Rows from block 2 of a small image classifier, named by matrix and row number. Rows with one number belong to one neuron. Each number is 500 + 40 x the weight over its row's rms, rounded and kept within 0 to 999. All counts start at 0. Numbers have three digits each.
After each neuron's rows are labels from the 100 images, of 14976, where the neuron reaches its highest value: "colour at peak" is the nearest of a few named colours to the mean colour under the peak. Only what is clearly more common there than usual is listed. The data: Sentinel-2 satellite tiles (TerraMesh).
# fc1: MLP up (model.blocks.2.mlp.fc1.weight, 1024x256), inputs 0-127
# fc2: MLP down (model.blocks.2.mlp.fc2.weight, 256x1024, transposed), outputs 0-127

fc1.740:500500500500419500500490509500581500423500500474559500435500559530469500457454500428536500466500500500500451570500500500500500500500440500500484500511467458521500515500500535569443500458500500458500596500535595506500414500523399500452532405542500500477592500505558438500500582500500500500484419511543500459562500523500502500500450500500500503611447448500500500533563496516512570500571
fc2.740:500500610518500527500500421500500470599500528489500500500472441568547500547492520500412500494500410500506590479445500500485500538504500421500500575500500480500484500500535561500500560500480500500442500500500513500500509500500563500532500500513500500460500500500500535481606500580500480500415500514500505482426500481500430500500500520500528500581488431466500500500472473500524500548500
colour at peak: orange

fc1.321:500610541500500500500550535500500418500500405500500533456505500500532500473489520439499531500484500500500500500585655500500500500500491500485500500500394500548500500438500500500500500599575500588500498411500449500601500398500424500543500500500500500500500447561532495456553500618500500500500484500500556458500500444449500500500500500547500589522451500500500525546336419500500554499500
fc2.321:449462472500500480500500468500543493500500500500500500536500500500500490500500500647500500500500500472461526500368482500443431500500500500505500500597500500500455500420500500492500478500431500411500500601499500434456500500500500500383500500471500500551603533500500521500500500500500500446455637500500500500500500409500558500445415518473623586528500377397556500540500494515474500500500
colour at peak: black

fc1.676:489500500500536554507490500539500500500507500500500567500500578500500500500500516500500444500500396526499448466478514500434500457594500500463500517530392400516560500500500516500541500500489466539500626440500500556500500516496440445500500470423500500500482495500429519486574454500510500500522422500485500437487487610428548527500398500438498500475500500553500530500500500500514471500577
fc2.676:432500454500500513549500500500500557500519500500499513458500472492502637521500500404405500500569560515514500500518599546540426500463434500500485500473500600489500500524450500505500500500564500500500487473529426500500439500500500500500538500616500500500500500513440567500600574533500500449580444562500500535451545477550500475500500477556448505514476628503500500574572539500500500500399
colour at peak: pink; orange

fc1.546:490500500423538582500500500508500509491500500574500458500500500496538500500552500424500570569500500589500481429486473500439500500465500417427500500500387500500427500477589592557386529503500426562500512500419489500520470564486443500538565536500397517558532558493500500500500516458525500500526509503500500500514500500395500500500528467385500500500500500513505455509426500500481500500500
fc2.546:500500498531500414500461476516536500453392517500460459506536487561500500500381500497500584500500500539500461466500500500507553500567529452613468522500447500500513500554462500500545500500479468500500457499519500489500489546484512525460500570475515500500424500452500500481484500604579500500450602499500500524435529573558500500534500500500500496507536459513500548489463549500500505500451
colour at peak: brown

fc1.110:500500500500577564500507420500500500437500500497500500500608500500500500500500500403500594461500500500500500500500572463500500408568500500500500500500500382500401500500500437535500500500500500542424497400527502424500538523500513475500500500441500500529500500557500500500540500590577500500461500500500500485510441500549563500500500500500500500510500500500615500500500500500501430416500
fc2.110:500500512473461613500391517500500530500500500563500500507500500417486500500533450492525500446424500500461500500485500500500501578500500500500470529500552500500500481500505507478500421380500500402500500477500447500500500500500500374500500500500500500500500478486500500412492500500500520628500500500500462382500465500500430498500505500490500500468500611500487525491627500500500422500491
colour at peak: brown

fc1.188:392557549500500351500455404500500519500420500450500459500500453500500538500500489446409500500500500500500500500500500500500462500500500500500500500523462503406486441500500500462500488461500416450585500432500500380500500410533500500524587598543500500582500415500551500500494500500500472500566553500500500500499500499454501391500548500547500500527560505500503500553500500553500500500500
fc2.188:500500500516499500500483464422482500500500500590538500531500500500500500500500500500452527500482548459443500471500490500591500471500500516500500527500500475512500438500486522500500500559500529602500580500500500500500500500500500500437506500635500427500474500500475500611500540500531500409456413500519500462550500484500556476500425543360500503500500500500500500500526479500473418422500
colour at peak: brown

fc1.88:578441514500480447492567500483500542500479501500500486500500388500500525501500500500554591500518470509500500500500452500548500500500500500500500500500500556497455500500500476500500500527459520534518553553550500500547540500571421500521544500500500486405576500500540534500500500500457545438569500500500500606448537419566500573478500482543504500528500500403500605520500500446432488512500
fc2.88:499500444500500431500443491500508500500582513500500521500500525514448410500500589476499503500478500500475519505554500619451500523530500525421503584463533413500515502500460542444500549500480560531540500500500500422417500500502574500500500500540435500446455561500509489500500554500500479500500500500612511524500479434373489500500470553500500506500500581493420484500552434538530500500500
colour at peak: black

fc1.558:423509500500500500500500546500615500500500547448500470500459500528500500407390419436500500527500500468521490522500500471554500578500500500482541500500500500496462500500500500500428500589500500500500566557442500500500490468500546500500439500500501500500466500451494500469500412548554539407415450572588500500474627435556500504500500500500500500494500500500476564634500500500500465546489
fc2.558:500500500500396415500500500566500500574500500500500500500481500500551500500500500629516500500465500500475500561579500432573500500500532454500429500500500500421500422500413489500500500500500558577555544500500500410512500483437460500500500501500497500500500439500500500500500490619438500619500520500456505482500500593408478500518500500500500500504500500415500456500500499500500544500500
colour at peak: orange

fc1.359:500441500497500430500500500454420503442509438500606489500452500500500411500500608495492500600524500500482443500506500405500500500500452492500550500500500500525552559500500520505526500456500544500480489442500510555500538520500500500500500551500500500500481506415460486447497500454500500500542500511500547565413500452500583500459500493523500500500441500500500571500500481489438500494478
fc2.359:502543606500484500500500546492532500523500513500476500500394500518510500500599516500500498521500500500500500500500500560500500500567500500449500500414557501450500500500500500472492551554500511500500508559500411500567500493494500487431500500500424575452500496558500504571500500455458500500480418500575500551630500500535426500465500500397471500509500514500442485499362536500503500500500
colour at peak: pink

fc1.704:500528500462571537391532500500500500438500500500500500351500500500506500500500455414500500500501500500598500447500500510500417500498526500500500397518489500634500392500500395500500465432500472442431500555500500407519500403500553455500500575500557458481420425500500500640500500537500500500500419500449500500500500410485410532500522500483438500500500500453500500533428500500500460500500
fc2.704:500481395500505500464429500500579500441500472500500500365572548500500500500442500500500500500503500526500525500557500500407500500433538500500567500500500582500500436554500536500595500500500500500500500555451500461500500521500531500500500467500407515483500500581500488485433547534500500500500500500409500487477491451500500500500500416500467500549500500500544500500536589500505551500500
colour at peak: pink

fc1.92:500570521565542500500585509500499433482601551428547500501432571457480503500500516478415526403500500562518469500500519500500456500554500542496465539556500500587500460461500519500437500500500500436504434585500418451537500500500500527568500473449500526500480494578500500524500494430571500531500576500500500500500500392612500486500588358512500500552500500500522482500407473500575491500559
fc2.92:528566525447500497480539500471558500500436467540450500500500410563433500454500500587571500586497500500500480475500500432500555500480470500500582500404500500460450500525537470493533439500500456500500500519500582500500489500440555479500500484625508471512516500500556500408500500536500500500511451500500568500500452511459495479512522528500500492500500421500502500500531605500465500500500
colour at peak: pink

fc1.33:427500604500459512547568500500500505445514500500448450500519428516500500431533581562500403544500514500560529500647500377429500500516451576516481500500501500500510473500445438500446500438500381495398525474519456425605500466500500551500466458500513500500590500500500500567496498500545449531500484471514500500497500489500478442502500500500592510522500483500500560500476500539500530540426
fc2.33:500500459492500500409500532535423520500555500436519500500537433492515519539500500438500500478500500500533500500500589552500554508500500500606500500500510480500534646415519500500500517500500500494465500475590500537444517489539500500500500500445500512500444500500433500539522500500483548587500432500517500562437500500500500465525511500500500500534477500541448547534569500559495500500500
colour at peak: white

fc1.12:406440510435500467515540500500500479432500500484506507462500500500500500510462492500500500474545414417405450500379500500500551469500500500473500500500500500452500531500463590500482500469500549500500514500500500530500500500500500500510442500471500500511500500464572517500500433500460427510487586500528586428641500500564500500518542500477442536532551500500500466540500567500500500396468
fc2.12:498532500500576466500500500440500523500500500500540578542546500551500500506500500446487432500467512500457500500512500500522578500452500500580477526500500500537464547444445437500500559500500546468516552497500500488500500477500564627500500500500500500482595500455546461517500552493394500505500500500455466500456416500428534500500395482500500500500500500500388500554500423500500550500529
colour at peak: black

fc1.205:500603542500500500500500500500500435500600500500516500500500500460500548414481492486500545484500498500453550486500554476510582540582451500451500500500500500526485432500470432500500540500423500423500500498446386500535500500500500500500500410504500500500500518487487500500500500547475500432500500521480503431500518559500600500500500451514499429500532483500500508500500500500500500462500
fc2.205:500397528455500500500500500500451467500450500625462500489500438526401500500500506515508404440500466500500500500500459500466500500438468500500500389427469498507505468544572500535500500500500498500546500464538500569500500519500500433500501470487500545500500500500460515430441500421500500500500500515550500398500475573501482500500552500500500500599493469552500500500552500500531538500457
colour at peak: pink

fc1.285:500435500449500500500483500500595500500486500500500500495500500500506500500500500562500519500395381500500376500498500532456440556500583482500471487526500500525538500500438466489376529618500500505541500470471500590500498500527528537500500553533545500517530617500465575419644500500500500500589500439513500500500500468515510399553500428535533489413500500474500501500500500477567566488464
fc2.285:500500500460500490500470480474444500500500500598500500500578500500428500500511577449500405500500500500479500539500500512500500426443549500551511500500508500500500479500509500500603519500500439500500500500500500500445524508507500500372500500512404500587447458480648500500443500500428500577599500500557500500500500500496500500500500500500500500538521472554500500441500473517500601500500
colour at peak: brown

fc1.578:500488500500500500500500500442464500439525500500500529521500566500488500567449500452431512585544459450529553544500473500500500500500500500433448480484464475430454500494448489493533500524500500500540507442659500500472475500441500500540500539499500553536525500560425482424488590526419563500500592569516500552500500466500475550460443500500500574513500495500600500474469507500500512500637
fc2.578:500547500500500537515500500553637500460500500499456500500561507486489601500518452500500500500500500547500500500500500500493500500426500472500500544506500500498471500450500435592422500551500539378500500552500500500500648483500500421500500518529482500439500443435431472519507423500500500495500433500500440515439500500473514483500444475511500500500500500489500458500500500473473529597425
colour at peak: green

fc1.503:451545458377539500481500504523404473500500479458432500564563493560483500559556500532481575474602437500474486500472486561500629500461510500500500604500470500524452488500559514500500538500500502500536500500500461509532460500467538500505486519488507500478500500450500500438541500553608469589500500456479500548421544589511462434500409521480496435538451501499500500593478529500470500500500
fc2.503:500500500472499500520500500468500580578500541525500500489500455449517463439500534500573416572500515500537500500449449539450537500472500565450541548500373500480622500459532428597509524512500500500500448525587500590481500500500502500458537500500500562509479561557500521502450465557372500500500488427448558544544485500523532500511486471519500503614500444500500530500537500566500516500393
colour at peak: black

fc1.272:544500506500500345500500500500500521545485590500500500500500562580529500500477500500476483567500500490502499500500521500520401500519500545437516500515500500549500581500540500500500500500500500558500519596528500551500500500500512500478500500484430500500500500438516500569564444474500598496531500523500441500500324441500420425500482469500500500531498476500552500500421500569500479500554
fc2.272:561518500500500575500611500500427500508500500500497500480500481500500500385549477467436500545500500500556538622500431576504443498500418514500494500444565502513433500500500457500382500400411500571561500397447500499500470460522500440418430572508458500536507549500470485494500500487500468500601500500565500528462500505459526466447557493575540500457500554437532500500535500440500409509500
colour at peak: black

fc1.430:500500413539500500500500549514500496500500486500500465500429640507532465500500611500463500500500500530473476515500500500518500530446500450500533500564500567540500500465500500509436500482424440456500502534500500480490500500502503500500460500500500432500500500500412478500500500500500500442444500507542459500529500523500500447500500550543540559500523386465500500500605479569448401417500
fc2.430:572397524505479500500426462523424517500500500524500500558631467500454440550556508438408472572443470500500500459519478500498407500500500500506400500569500500500527483447520488534467500500522500449526500500529500500500549572500501500463593500500425569511508500493559500500500500500443498500500500500558500500500500405500594571514567451481471500500500500570406499511521490500500556495579
colour at peak: brown

fc1.31:500500500464500528554500500521480528500558500500481497500478500500538469542500500570500516474500454500500500500500500393514533497500500599500491533499500508500545460500500419394423405550573500472522500500500528562500503486633500500488512500500593500505500500457500508535542500530500500609480556500413509428500526587500500500500500463516500506544500500467500500390500503500457409521514
fc2.31:463500500470500496500539415500462500470525500500507569500596358532500475611591534522500500500500511500474500404522500525500527500501541505500500507556500497500434500459500517500500500513395500527451500568500500500465545477442586473429500500557500481500500500500500500479500611412500524519500447500500532500531500500500476463500500537520393435473537519464446566567486490542500500481500
colour at peak: white

fc1.11:587498570400447440485509500500476575500500489540513500460562506523500565502527491500438443492500500500486601500500500567445573515470428515368500509618500500585415518508522627470476500520500500500568500493451500533500491500500500453498500475500388475554500481628520500559500480427563500500500427500588500454500477521585511448585500526529500500531457500500475500500508486486500500500500
fc2.11:500457535491452551555523589500500500498548500530458515500454500523508500560500429500500382500500500500535502500537541487500438546500480540501481539554500500510492492385500464543524495500500526451532500402500500481568475475451549502500537500500500500577500528421537457473500529500500482526500500500500452527500500500563500527559444487571474500500500500617534610525500500452564447538545
colour at peak: black

fc1.69:383441500500500500532500550544592500500527500500500500503512550500500555559500500549371500508492544465500389596416500500500556563509579501500500583500500579432500500500455439500500500584490526560493618396500527500540500500356527500550447500547500500492573453469543500500511500500485550500476500541500598524500500500500526500500500497463500500500500500480518526491500471500500500500606
fc2.69:571500500551500498435500500435390525548471500531524500500478500339500500500500500500560521495500500410500500500500500500500435402502500500500500500500500419500500565500500500587500500500544498500500331500500500500500500500567500563500428539455500521602500500442479500500526500500500500348558500496500533470550427500500500451500500500498472500500500500500500500500500500568500464407535
colour at peak: grey

fc1.390:418507500500353500500446500585500500430401500500500500500500500500500500429500474535508500385500500500500500500522500500400500500500500500500500586483484500500500500500531500511423500500516509489506470500500428362500500500500473500500500500500500570500485500543500500500458500500500500500543532438500500417500500500378419469395500477500421500500500424449607500454500500500500500500500
fc2.390:500482500559539444500500500430500522548546540500500489500500561500500523500515500500500500618450513500500464500500500500584500500475500523500500500544500500500485500500500521451475500534500500493500620464500500585500500500444500440454409489512500500500500541500435500500602397460500622595500457567500500526500513485500540500500500539500500500500455500509500384500500500618500500342500
colour at peak: brown

fc1.364:500529500460463500565500445469574455476471500506486500500500587512427500469500480500500500500386500500417524500478478500500599467508512442526500472483500628500509522500500500500500555637460491496540500553500570494500437500465488500500527500550529445500500500500416500435525500506476516500500500500393543360522559441563460409434500500540500415500500500560559500500549500459403475500434
fc2.364:401480500535500500470432500500500500441520500388515500569589500500452500512500531500500559472450500424500500500492500533397515500486500474500493500500587458436500500500500500545500500500545527459511501450543500486440580500564551500500500500500500500533500446549554500500500531569415515500452500500500456500566468500529569611523506535500522500484573500500500500500500560540526577493569
colour at peak: black

fc1.746:500439491500500500543500500500447500500397502500491500446419500500500420500500500500500557500492481445500575500458500517418500500623500417533499500500500500575419500555527476500500500500500500585540500387500500500500500522500560457500378522500500608531500496500500500600450500500500585577500500500485500527582395500500434500523527500500580500500427500500594500580516500500390500500500
fc2.746:500500500500500500500500500435500500500583646500500535500485534500500500578534569500500455500500500500500500500500500500650500523500500500500500500500500500542500517506461500500500412468500462513529486500578500500453494500500546451567500500554552500500500500438414500500500500500500500401500500587500500440570500526521500500529450500453500513439553500570427437500500500500421486492592
colour at peak: pink

fc1.724:485402568500541500500500479500606500460438484500547500564506459428536500522480500574460493555480500463435564500467500525534500500465529483500448493500437500486535500500500507500480625500500452500500417500520500500450637551377500508532500500500454500495520500451500484500500423495488570510566423500500469499500481500500428436500500471565575500473500535500513500500500484610564500470500
fc2.724:487500500528504544500400507500483584424500500496500465500500578480500533397500560548560500500530602573537500500500500462529580500500483500553509535516523529500519500500528511501528416500524500419456500433465500500420517454541506466407432578496639539523446495536578500489500395434500551439479500490464515500476500500522474569500500462512509500500500438427548575500566550451500449500601
colour at peak: green

fc1.737:500500500518500502575419388500580500500474500500522500529500516492470410500500446465500441441438500500500508420394473500436500470458500500423582571500500501464451474500500527500500513511500441500448465510487515496500525487500404397500500500419500504518549500432500500500556445532503553500543500500500500500553500500603451500500500548528488546458587500500549523465500500500524559500492
fc2.737:500500513500500500500521488500439500473509430412500623500584500500583510573487500505538472514500494500500500442500573500580500504500567500500435500500482500450500471531514456500500500549513500582445533500562500570468546500514530486529464500558500484479500559464557490476521500500505421484500443370504539524548500500500434500551500460500500500533423524500500485450507470500526383474500
colour at peak: brown

fc1.592:553500500572500500500455500439500545466500500500500566467500505500534590500483500401500485557500511554590500500426474475439500494527500472496478500374548520517500542498500453500539476500500500454436500500411500500497500500496409496542500500501562524500480500500500537482568459500500500500500527500500465500366472495500500492467500500381429500500544546500489496517500500500432500501500
fc2.592:500540500500546500500477563479452507500500434500603500500483451459459606533515500500431500500479448559509475530569575493532500557558500430459538500500466500531490500500500443460561501500499507454542590500500500605539509500437484500500550500500409500500502419634463438500495500500545425584500500582583500500579492453555494500500604456500500500444500453500500500482500500407514435529551
colour at peak: black

fc1.449:500500578543416514500564500467500500500500500506444500500500500606500500500479507545500589519500513500500514488365500582501500487500501500500500472488500542500500552500500511500500462500500500542615491550500500518482500529500500457500435486543500449500402500500454500408500454500580613500500500500500500393500535452500500500500506561406500500500500500500487500514500406500478500428564
fc2.449:575480483414503500500406500608500500500454537409510500563500500500500500438530500500500424500500500543475475570545500500500500500500403565500500500554572548528500500454500500500447500535500500500400463512500476500500443458444569500500474500519434500500451476460564500554500500500510500500582548488436494500500500575500500484500402432500537500640500473500500526500500500500399500562481
colour at peak: brown

fc1.642:500500500500500440500454551500500500434500500500500445539500500499500500500500479500537558500594573500472584595563460477500500500500553566500500596542584500523500500539613500500500530455500500500500581440511500500500500500597500500500493500301380567460501500500500500470500550500513562421491500500493532500398500500427500475500500500500421500500544500500445522500461500472482519475500
fc2.642:581357542449476528526500500500532500500500500500500500500500500500453537500500495581437500423500566500452495500484400582500500579488500500500500585478570500433525611506500520401500500500500495414463500500388500615506596500513439500500564500549500472560500527462459500616505500500423458486621500500500500436500500500416479500481448500500500516541500500508442500500466515500500500432500
colour at peak: brown

fc1.232:500555500500504500500480500506500500452513500539500478481500599500505440400500538461519418538483500500494506500500389508618536431460506497487535500500446438500500500537511439536500541494503482412461534526480512564519524412500500500509389500500541434583500594504440465511497500558500500445500450500495578415500500562500500552500525484500500468444500500484560500518500465465500500437546
fc2.232:500543510498430570592500554500500575545500416417376500548519500516500500533506500437500461459610500525491500439596554530500409504500443500500488582500500472500538439467500500509500478472468517509500500503500474500500454500500500407523573496478467397500500553500500500453575457500490520500527500500436554577500528442518500500508492422524500417504494569457500492500500502559500500435475
colour at peak: pink

fc1.64:509451499500481435478500530500436500519500590478500491500528526500500500500412551440507590496627500480500454451455576463488500500453483592500567500504522568500481500500461470533415466510497500500500510475500513553451467444535474520500500548549530500500423466500563529476500500500500582500363500582519500500500500500542500510477468538535478452585500441477500426430500500530454520497452
fc2.64:576500536470537481581500498538572500462500500524473536535500567500404503483500500476500464500484608535500494573530570500514577495577449501524478500450561487500536474558500516422575478500547500500500486500497522511453500576476500444500560481470527500535440446592500500500524500500586401471500555426525552500525422500492500477500496534498533575467565553512500554500500495500433500489500
colour at peak: grey

fc1.445:481590500618500477617469506500493500500447500500500475500429500500500588501431514416477500513500531518436393500500428500498500531500519491507512477468500500457500475393473437475473500536474540407587507500500500439520526530503500526559468500500464542500440570473497480524500500500519500435500500500500500500500436500513493500478554485500500436440509500457565492453456553565500556500500
fc2.445:500431440475500521500500615486500512413500500423500553551434530550425488500500500579414537500500447500500500419485435462500534500500500466464500485464480561567500470518565531500499432521500537471475471423501490555549500559500500500500577500500500500545496500500621491513495489478497523509500550464500533517500594498516494439389500500417500434500544529574459500500500632508552495500500
colour at peak: black

fc1.498:500486500500500440565500494539500500500500560479500513396500445459547377420536500500431500515512500500500585508500385526448500479557549530470534500543500496479464507553577597516500521575355500500544547486585503585500500555461501457500492500488537500529438519466454500485439490524500500462500500500500468444500500511500500500566548486545570496513500500434543500514500503447500500523500
fc2.498:453500499500510524552500500500500529471500594500551503500500500500500555500512419551500411500500500498500500529461474500556500443515525500500535508500500540500500487495500569421531535500448464500500500500500565438469500500558413500546531500500494466500614439508407508562500430500535500424421500500500553442500500559444462449365476500500500500500500468500500436509381500558500554500509
colour at peak: white

fc1.131:624426500500500552500500555483505500439500500500500610500500576583453500500500500500500500594500453500500397500500500539500500500500434500500449500517400500580436500532500500501500500549500500500500522549500538481478554500500508500500552500532535500498500447500406500424500500500497563386500513500509500500500500500500572598400500500500500500474500436500500436500500598500500500500500
fc2.131:526500424500500500500500424500500500500500445402431500500500500471567500500487500446490500428471500460500540500500539500620500418500500500500495500562509532517500468500500542500500500619500440500500524500478543501500502500500500500500500500500482542500500500500500604500549500536500459515485443523500570500500500466500500485500500500500500437500500500500500500592500417562500401512425
colour at peak: orange; pink

fc1.204:500502500457644500475500538564464553500567475521460470500456517500501500500500472500500500500518571512484448500500500500500597434456572570500500500505441593528483486442435500500518560580500500528426513500500500476500505500500535500500498500500533466545425553426494539529500510500537507402449478427500463500395500507500483469500443500531466500555520500500590513511500435564432500500527
fc2.204:456500408506500474500473500500500504430518500565500500578544534507500551433500543500473490521500526562491500513450473500530569500509500500535554486492475528500516500521509564500635479500583550500500468513500500505488500500500500406532534500500564505500427500500472523509573500500566489423500434500569592452465479500500500484426441547500500491500446500518500537500480500387500500453527
colour at peak: brown

fc1.85:500500500500500442553500498479534558500500500392588500500500596500500524500500537500500500500500500500500601364500512500504572580500500500524453500500500544500560500380500348423458433511437500512500500500568500500500478500501500500500535500500522500404500536500500397500500500490500500500500500477584500500500500500500500500407500500500500500415514500500500500500495585500500500453500
fc2.85:500552500500530440500463500401457500500669500500467500457380500500500500500500500500578500563500409538500390500470500500500500500500534560563500492500500500500569500576500500509500553500451500500500533500525500500500500500500497500390500557472500500596500500453568571408587532500500500500433500500500500500500458500500500500500500593500500336549500492500471500500397436548500474500500
colour at peak: black

fc1.26:472532518500445507500457424497500500428500500556500500365469500558500500474500500611570500500500500452587464500500500529500500500452461581500500588436500565500431520444543500483505500500443500568500470500500500500500500500521500500500500523500500500528531512472437500466544418644500500445500500500474500575445458500500468451500500500500406500500541509500500428500500621500500500462484
fc2.26:540500503437500500500500443500437425500432539500439430446502500500485458500500621500500500500451500562500500569533500500439470500500500500500517578484500500500500500500491500518432500571500500500500500500500453500500596628529500500500500500500454492395509500500479419422447500500500500500413500548500500594500500584500500455500614500500500562500457500500500505500590500500500500500500
colour at peak: black

fc1.146:500500517532500500573546500611500500500559500500481500510608444523533500500500412430500500500500490500476269638526500500500500500500500509500500461539500500500466500606561500449500500559500514500500463500467545378570575435500500466500500562500500514500500500500420500494500500500500455500500500585500500500448583566535345553500459500592500500453501500453500500500403553500500494546500
fc2.146:500500500457500462500530500595500555427500500500500357629500500500500500500416500500585500500535473500500500421500589465500343500500567644500500492396596500500500495474500500478500500500358500508500500500500500537517500525625500500500500500500500500425500500572500500500443500500448500500583500500500500500500500505500401569500500500500500500500500500476574500423500500500487500500500
colour at peak: brown

fc1.561:500610586500508384516544473500541570500500455500500500500513498500500500500557500452500393560523500487518525500500388500487442570500535500540454500454443419500500443500500500500500500500508500500544500500500500536500538449431428500584429562500436500500500500500590500459500490500500500500500479604500610511500500500500498500500593500500500475500442477464500401500570500500476500500485
fc2.561:512515500500500500496358595523500452500500538465500503557502500549500441534500500557500509475500500502500500500511511500532500455533493500500480418431484530536490500500500506436500433500500500500500500500500500439500500500488500500500546501625500500500513484500500500500553557500500500500500500480570500500482500483500500500458489500500446500500469556526500636555480500500500465500500
colour at peak: orange; pink

fc1.416:463453544524470500500500500500500486487500500400500500500452500505529500500500500500448500500443481500534500527500462500540589392468500609523500500444465351550500528455500475500456500470500500592529500500500500500548511427500568511500550560541415500413500500424564497500530485445405516500500517468500500500535561395500469518526607500500500473560500543500500500551537500564500521500500
fc2.416:500594500495506500500536500559500500483500541425500472428500500500418580500433500531500547557500542500480451500500500491500473500500450500551469623484500441433562500477500500500500409500511439473500461500508541500500500543500420500500497440500500385500500500420500523500392500512639500500463428500500500425462500500500500500500585500570500541500500486500500536608377500497500502515500
colour at peak: brown

fc1.7:451488500430486500500514469500500434532500482500500500500511541520500500500500500500430487500580515570455500500452478520447417567440520483500489583500513500426492540500500500488567500461527500500494500500500516500500500481500500500508500500500573500589545466459426500500500500500500500500566466514531500500588500500483386500500363510532582472473500549493387500558488500500496440563555
fc2.7:549500500500500405549473542500656500500508500500435583528460461500500500500500500562468500500500500496521500500500500500500500500500500500500584630500500586500429500443500445576500523500500500435555500500530461457543500439500500500500446551538436500500486500529444500436420500500500500521455500500500446500500500506500553500500479501500500503586419453477465500423500343570520489500447
colour at peak: white

fc1.739:382500500500538500500434448500500500500444399505500532500500500500500500500623500599551500500490500469500500500426500500500500500500511500500500527434424500500500572519565458500475500576480500500500500500560500500500500500500535500512500500401641500500500539482500500500572500413500489500536500445500500533500500500500500548599500500495398500500523380441500500500417500500501500500500
fc2.739:500500556500500449500496573500500444512416543414500321500500500500500500500500500500500500517500500500500500494593500500500500401500500500500568500500500500500481500500500500500500500425500500500500500500466500533528500500500457500500491500500482500428500465500500500500500500452500513500556500500500512398529495500602500500500500500500627500500500581500486500614500500500422442500500
colour at peak: pink

fc1.324:500500565492531410500500494507467500433437493379555500547500500500512462460500500438496500444483500591566500512495492530515500500520500462500460456500516500435538500500500500491593500566438500500500547595423520505498377500494500488496500519495479432500566540497500438502500487593551554500474415500500500476472500414500500500443500500456500500453500449477500559572500488477582500500500
fc2.324:500536523500421500596542422500564500486500524477406500426554557429500500500577651550520513500442648509431500500546500494497500500562500500500500453500628458458500489489500500500481456513500521500499500500442501500431500500500486500500519500505432500500500501500500500503480508500500500500500500517509500500500500598451500626500500500500500500500452498615529500436549377515411500500451
colour at peak: orange; pink

fc1.52:500500500419500500500460553500483398500457624500500500500500500566454434525500602526500500565568519461500500500531457424450500500500572576500430500470425501412500500432511500500500508500500412625500500466525500517446456451440500431523500500500500560500500500500500448500571500500500468438449500437531533500426500439559500500463500445552541500500500539500500500500550538441537500459423
fc2.52:428543485465500500441461500575500500474500501500467518500452483553595472444541532500500471455500500500560500525500500532560500500469447593500500439442435583571532456466541554449545479435555478520512500463422464500500580469500431570567455538467500394500500500471500500500500524559447483468554500544500500489500500526447486523542463500470475500500539540500500500526464500555500500466500
colour at peak: pink

fc1.383:500500500457527465500500518508500505500469506530500500619500527461480470430401500467500500459470561500500536479500500488500500500452500500500500500534500500453500500406474500500500421500500500500500500478446500600500486386484539500448480530473593500517618411582437435553500502500500430492433406556500426500500500500500500484500500552570374500594535500503500500610419467493530584500548
fc2.383:410500500500533500500500460462500500396500500523573444415545398561500500541547475500476495437479471437438608552500446519605502553500577485500500423500500500500467400517497500454500500500507531500578575424477500500500500500500500546480610528561500500500500487389500500500442432532550500500557500547532500500561500500500478406449514500393521500500500493500500554500500500500500388431500
colour at peak: black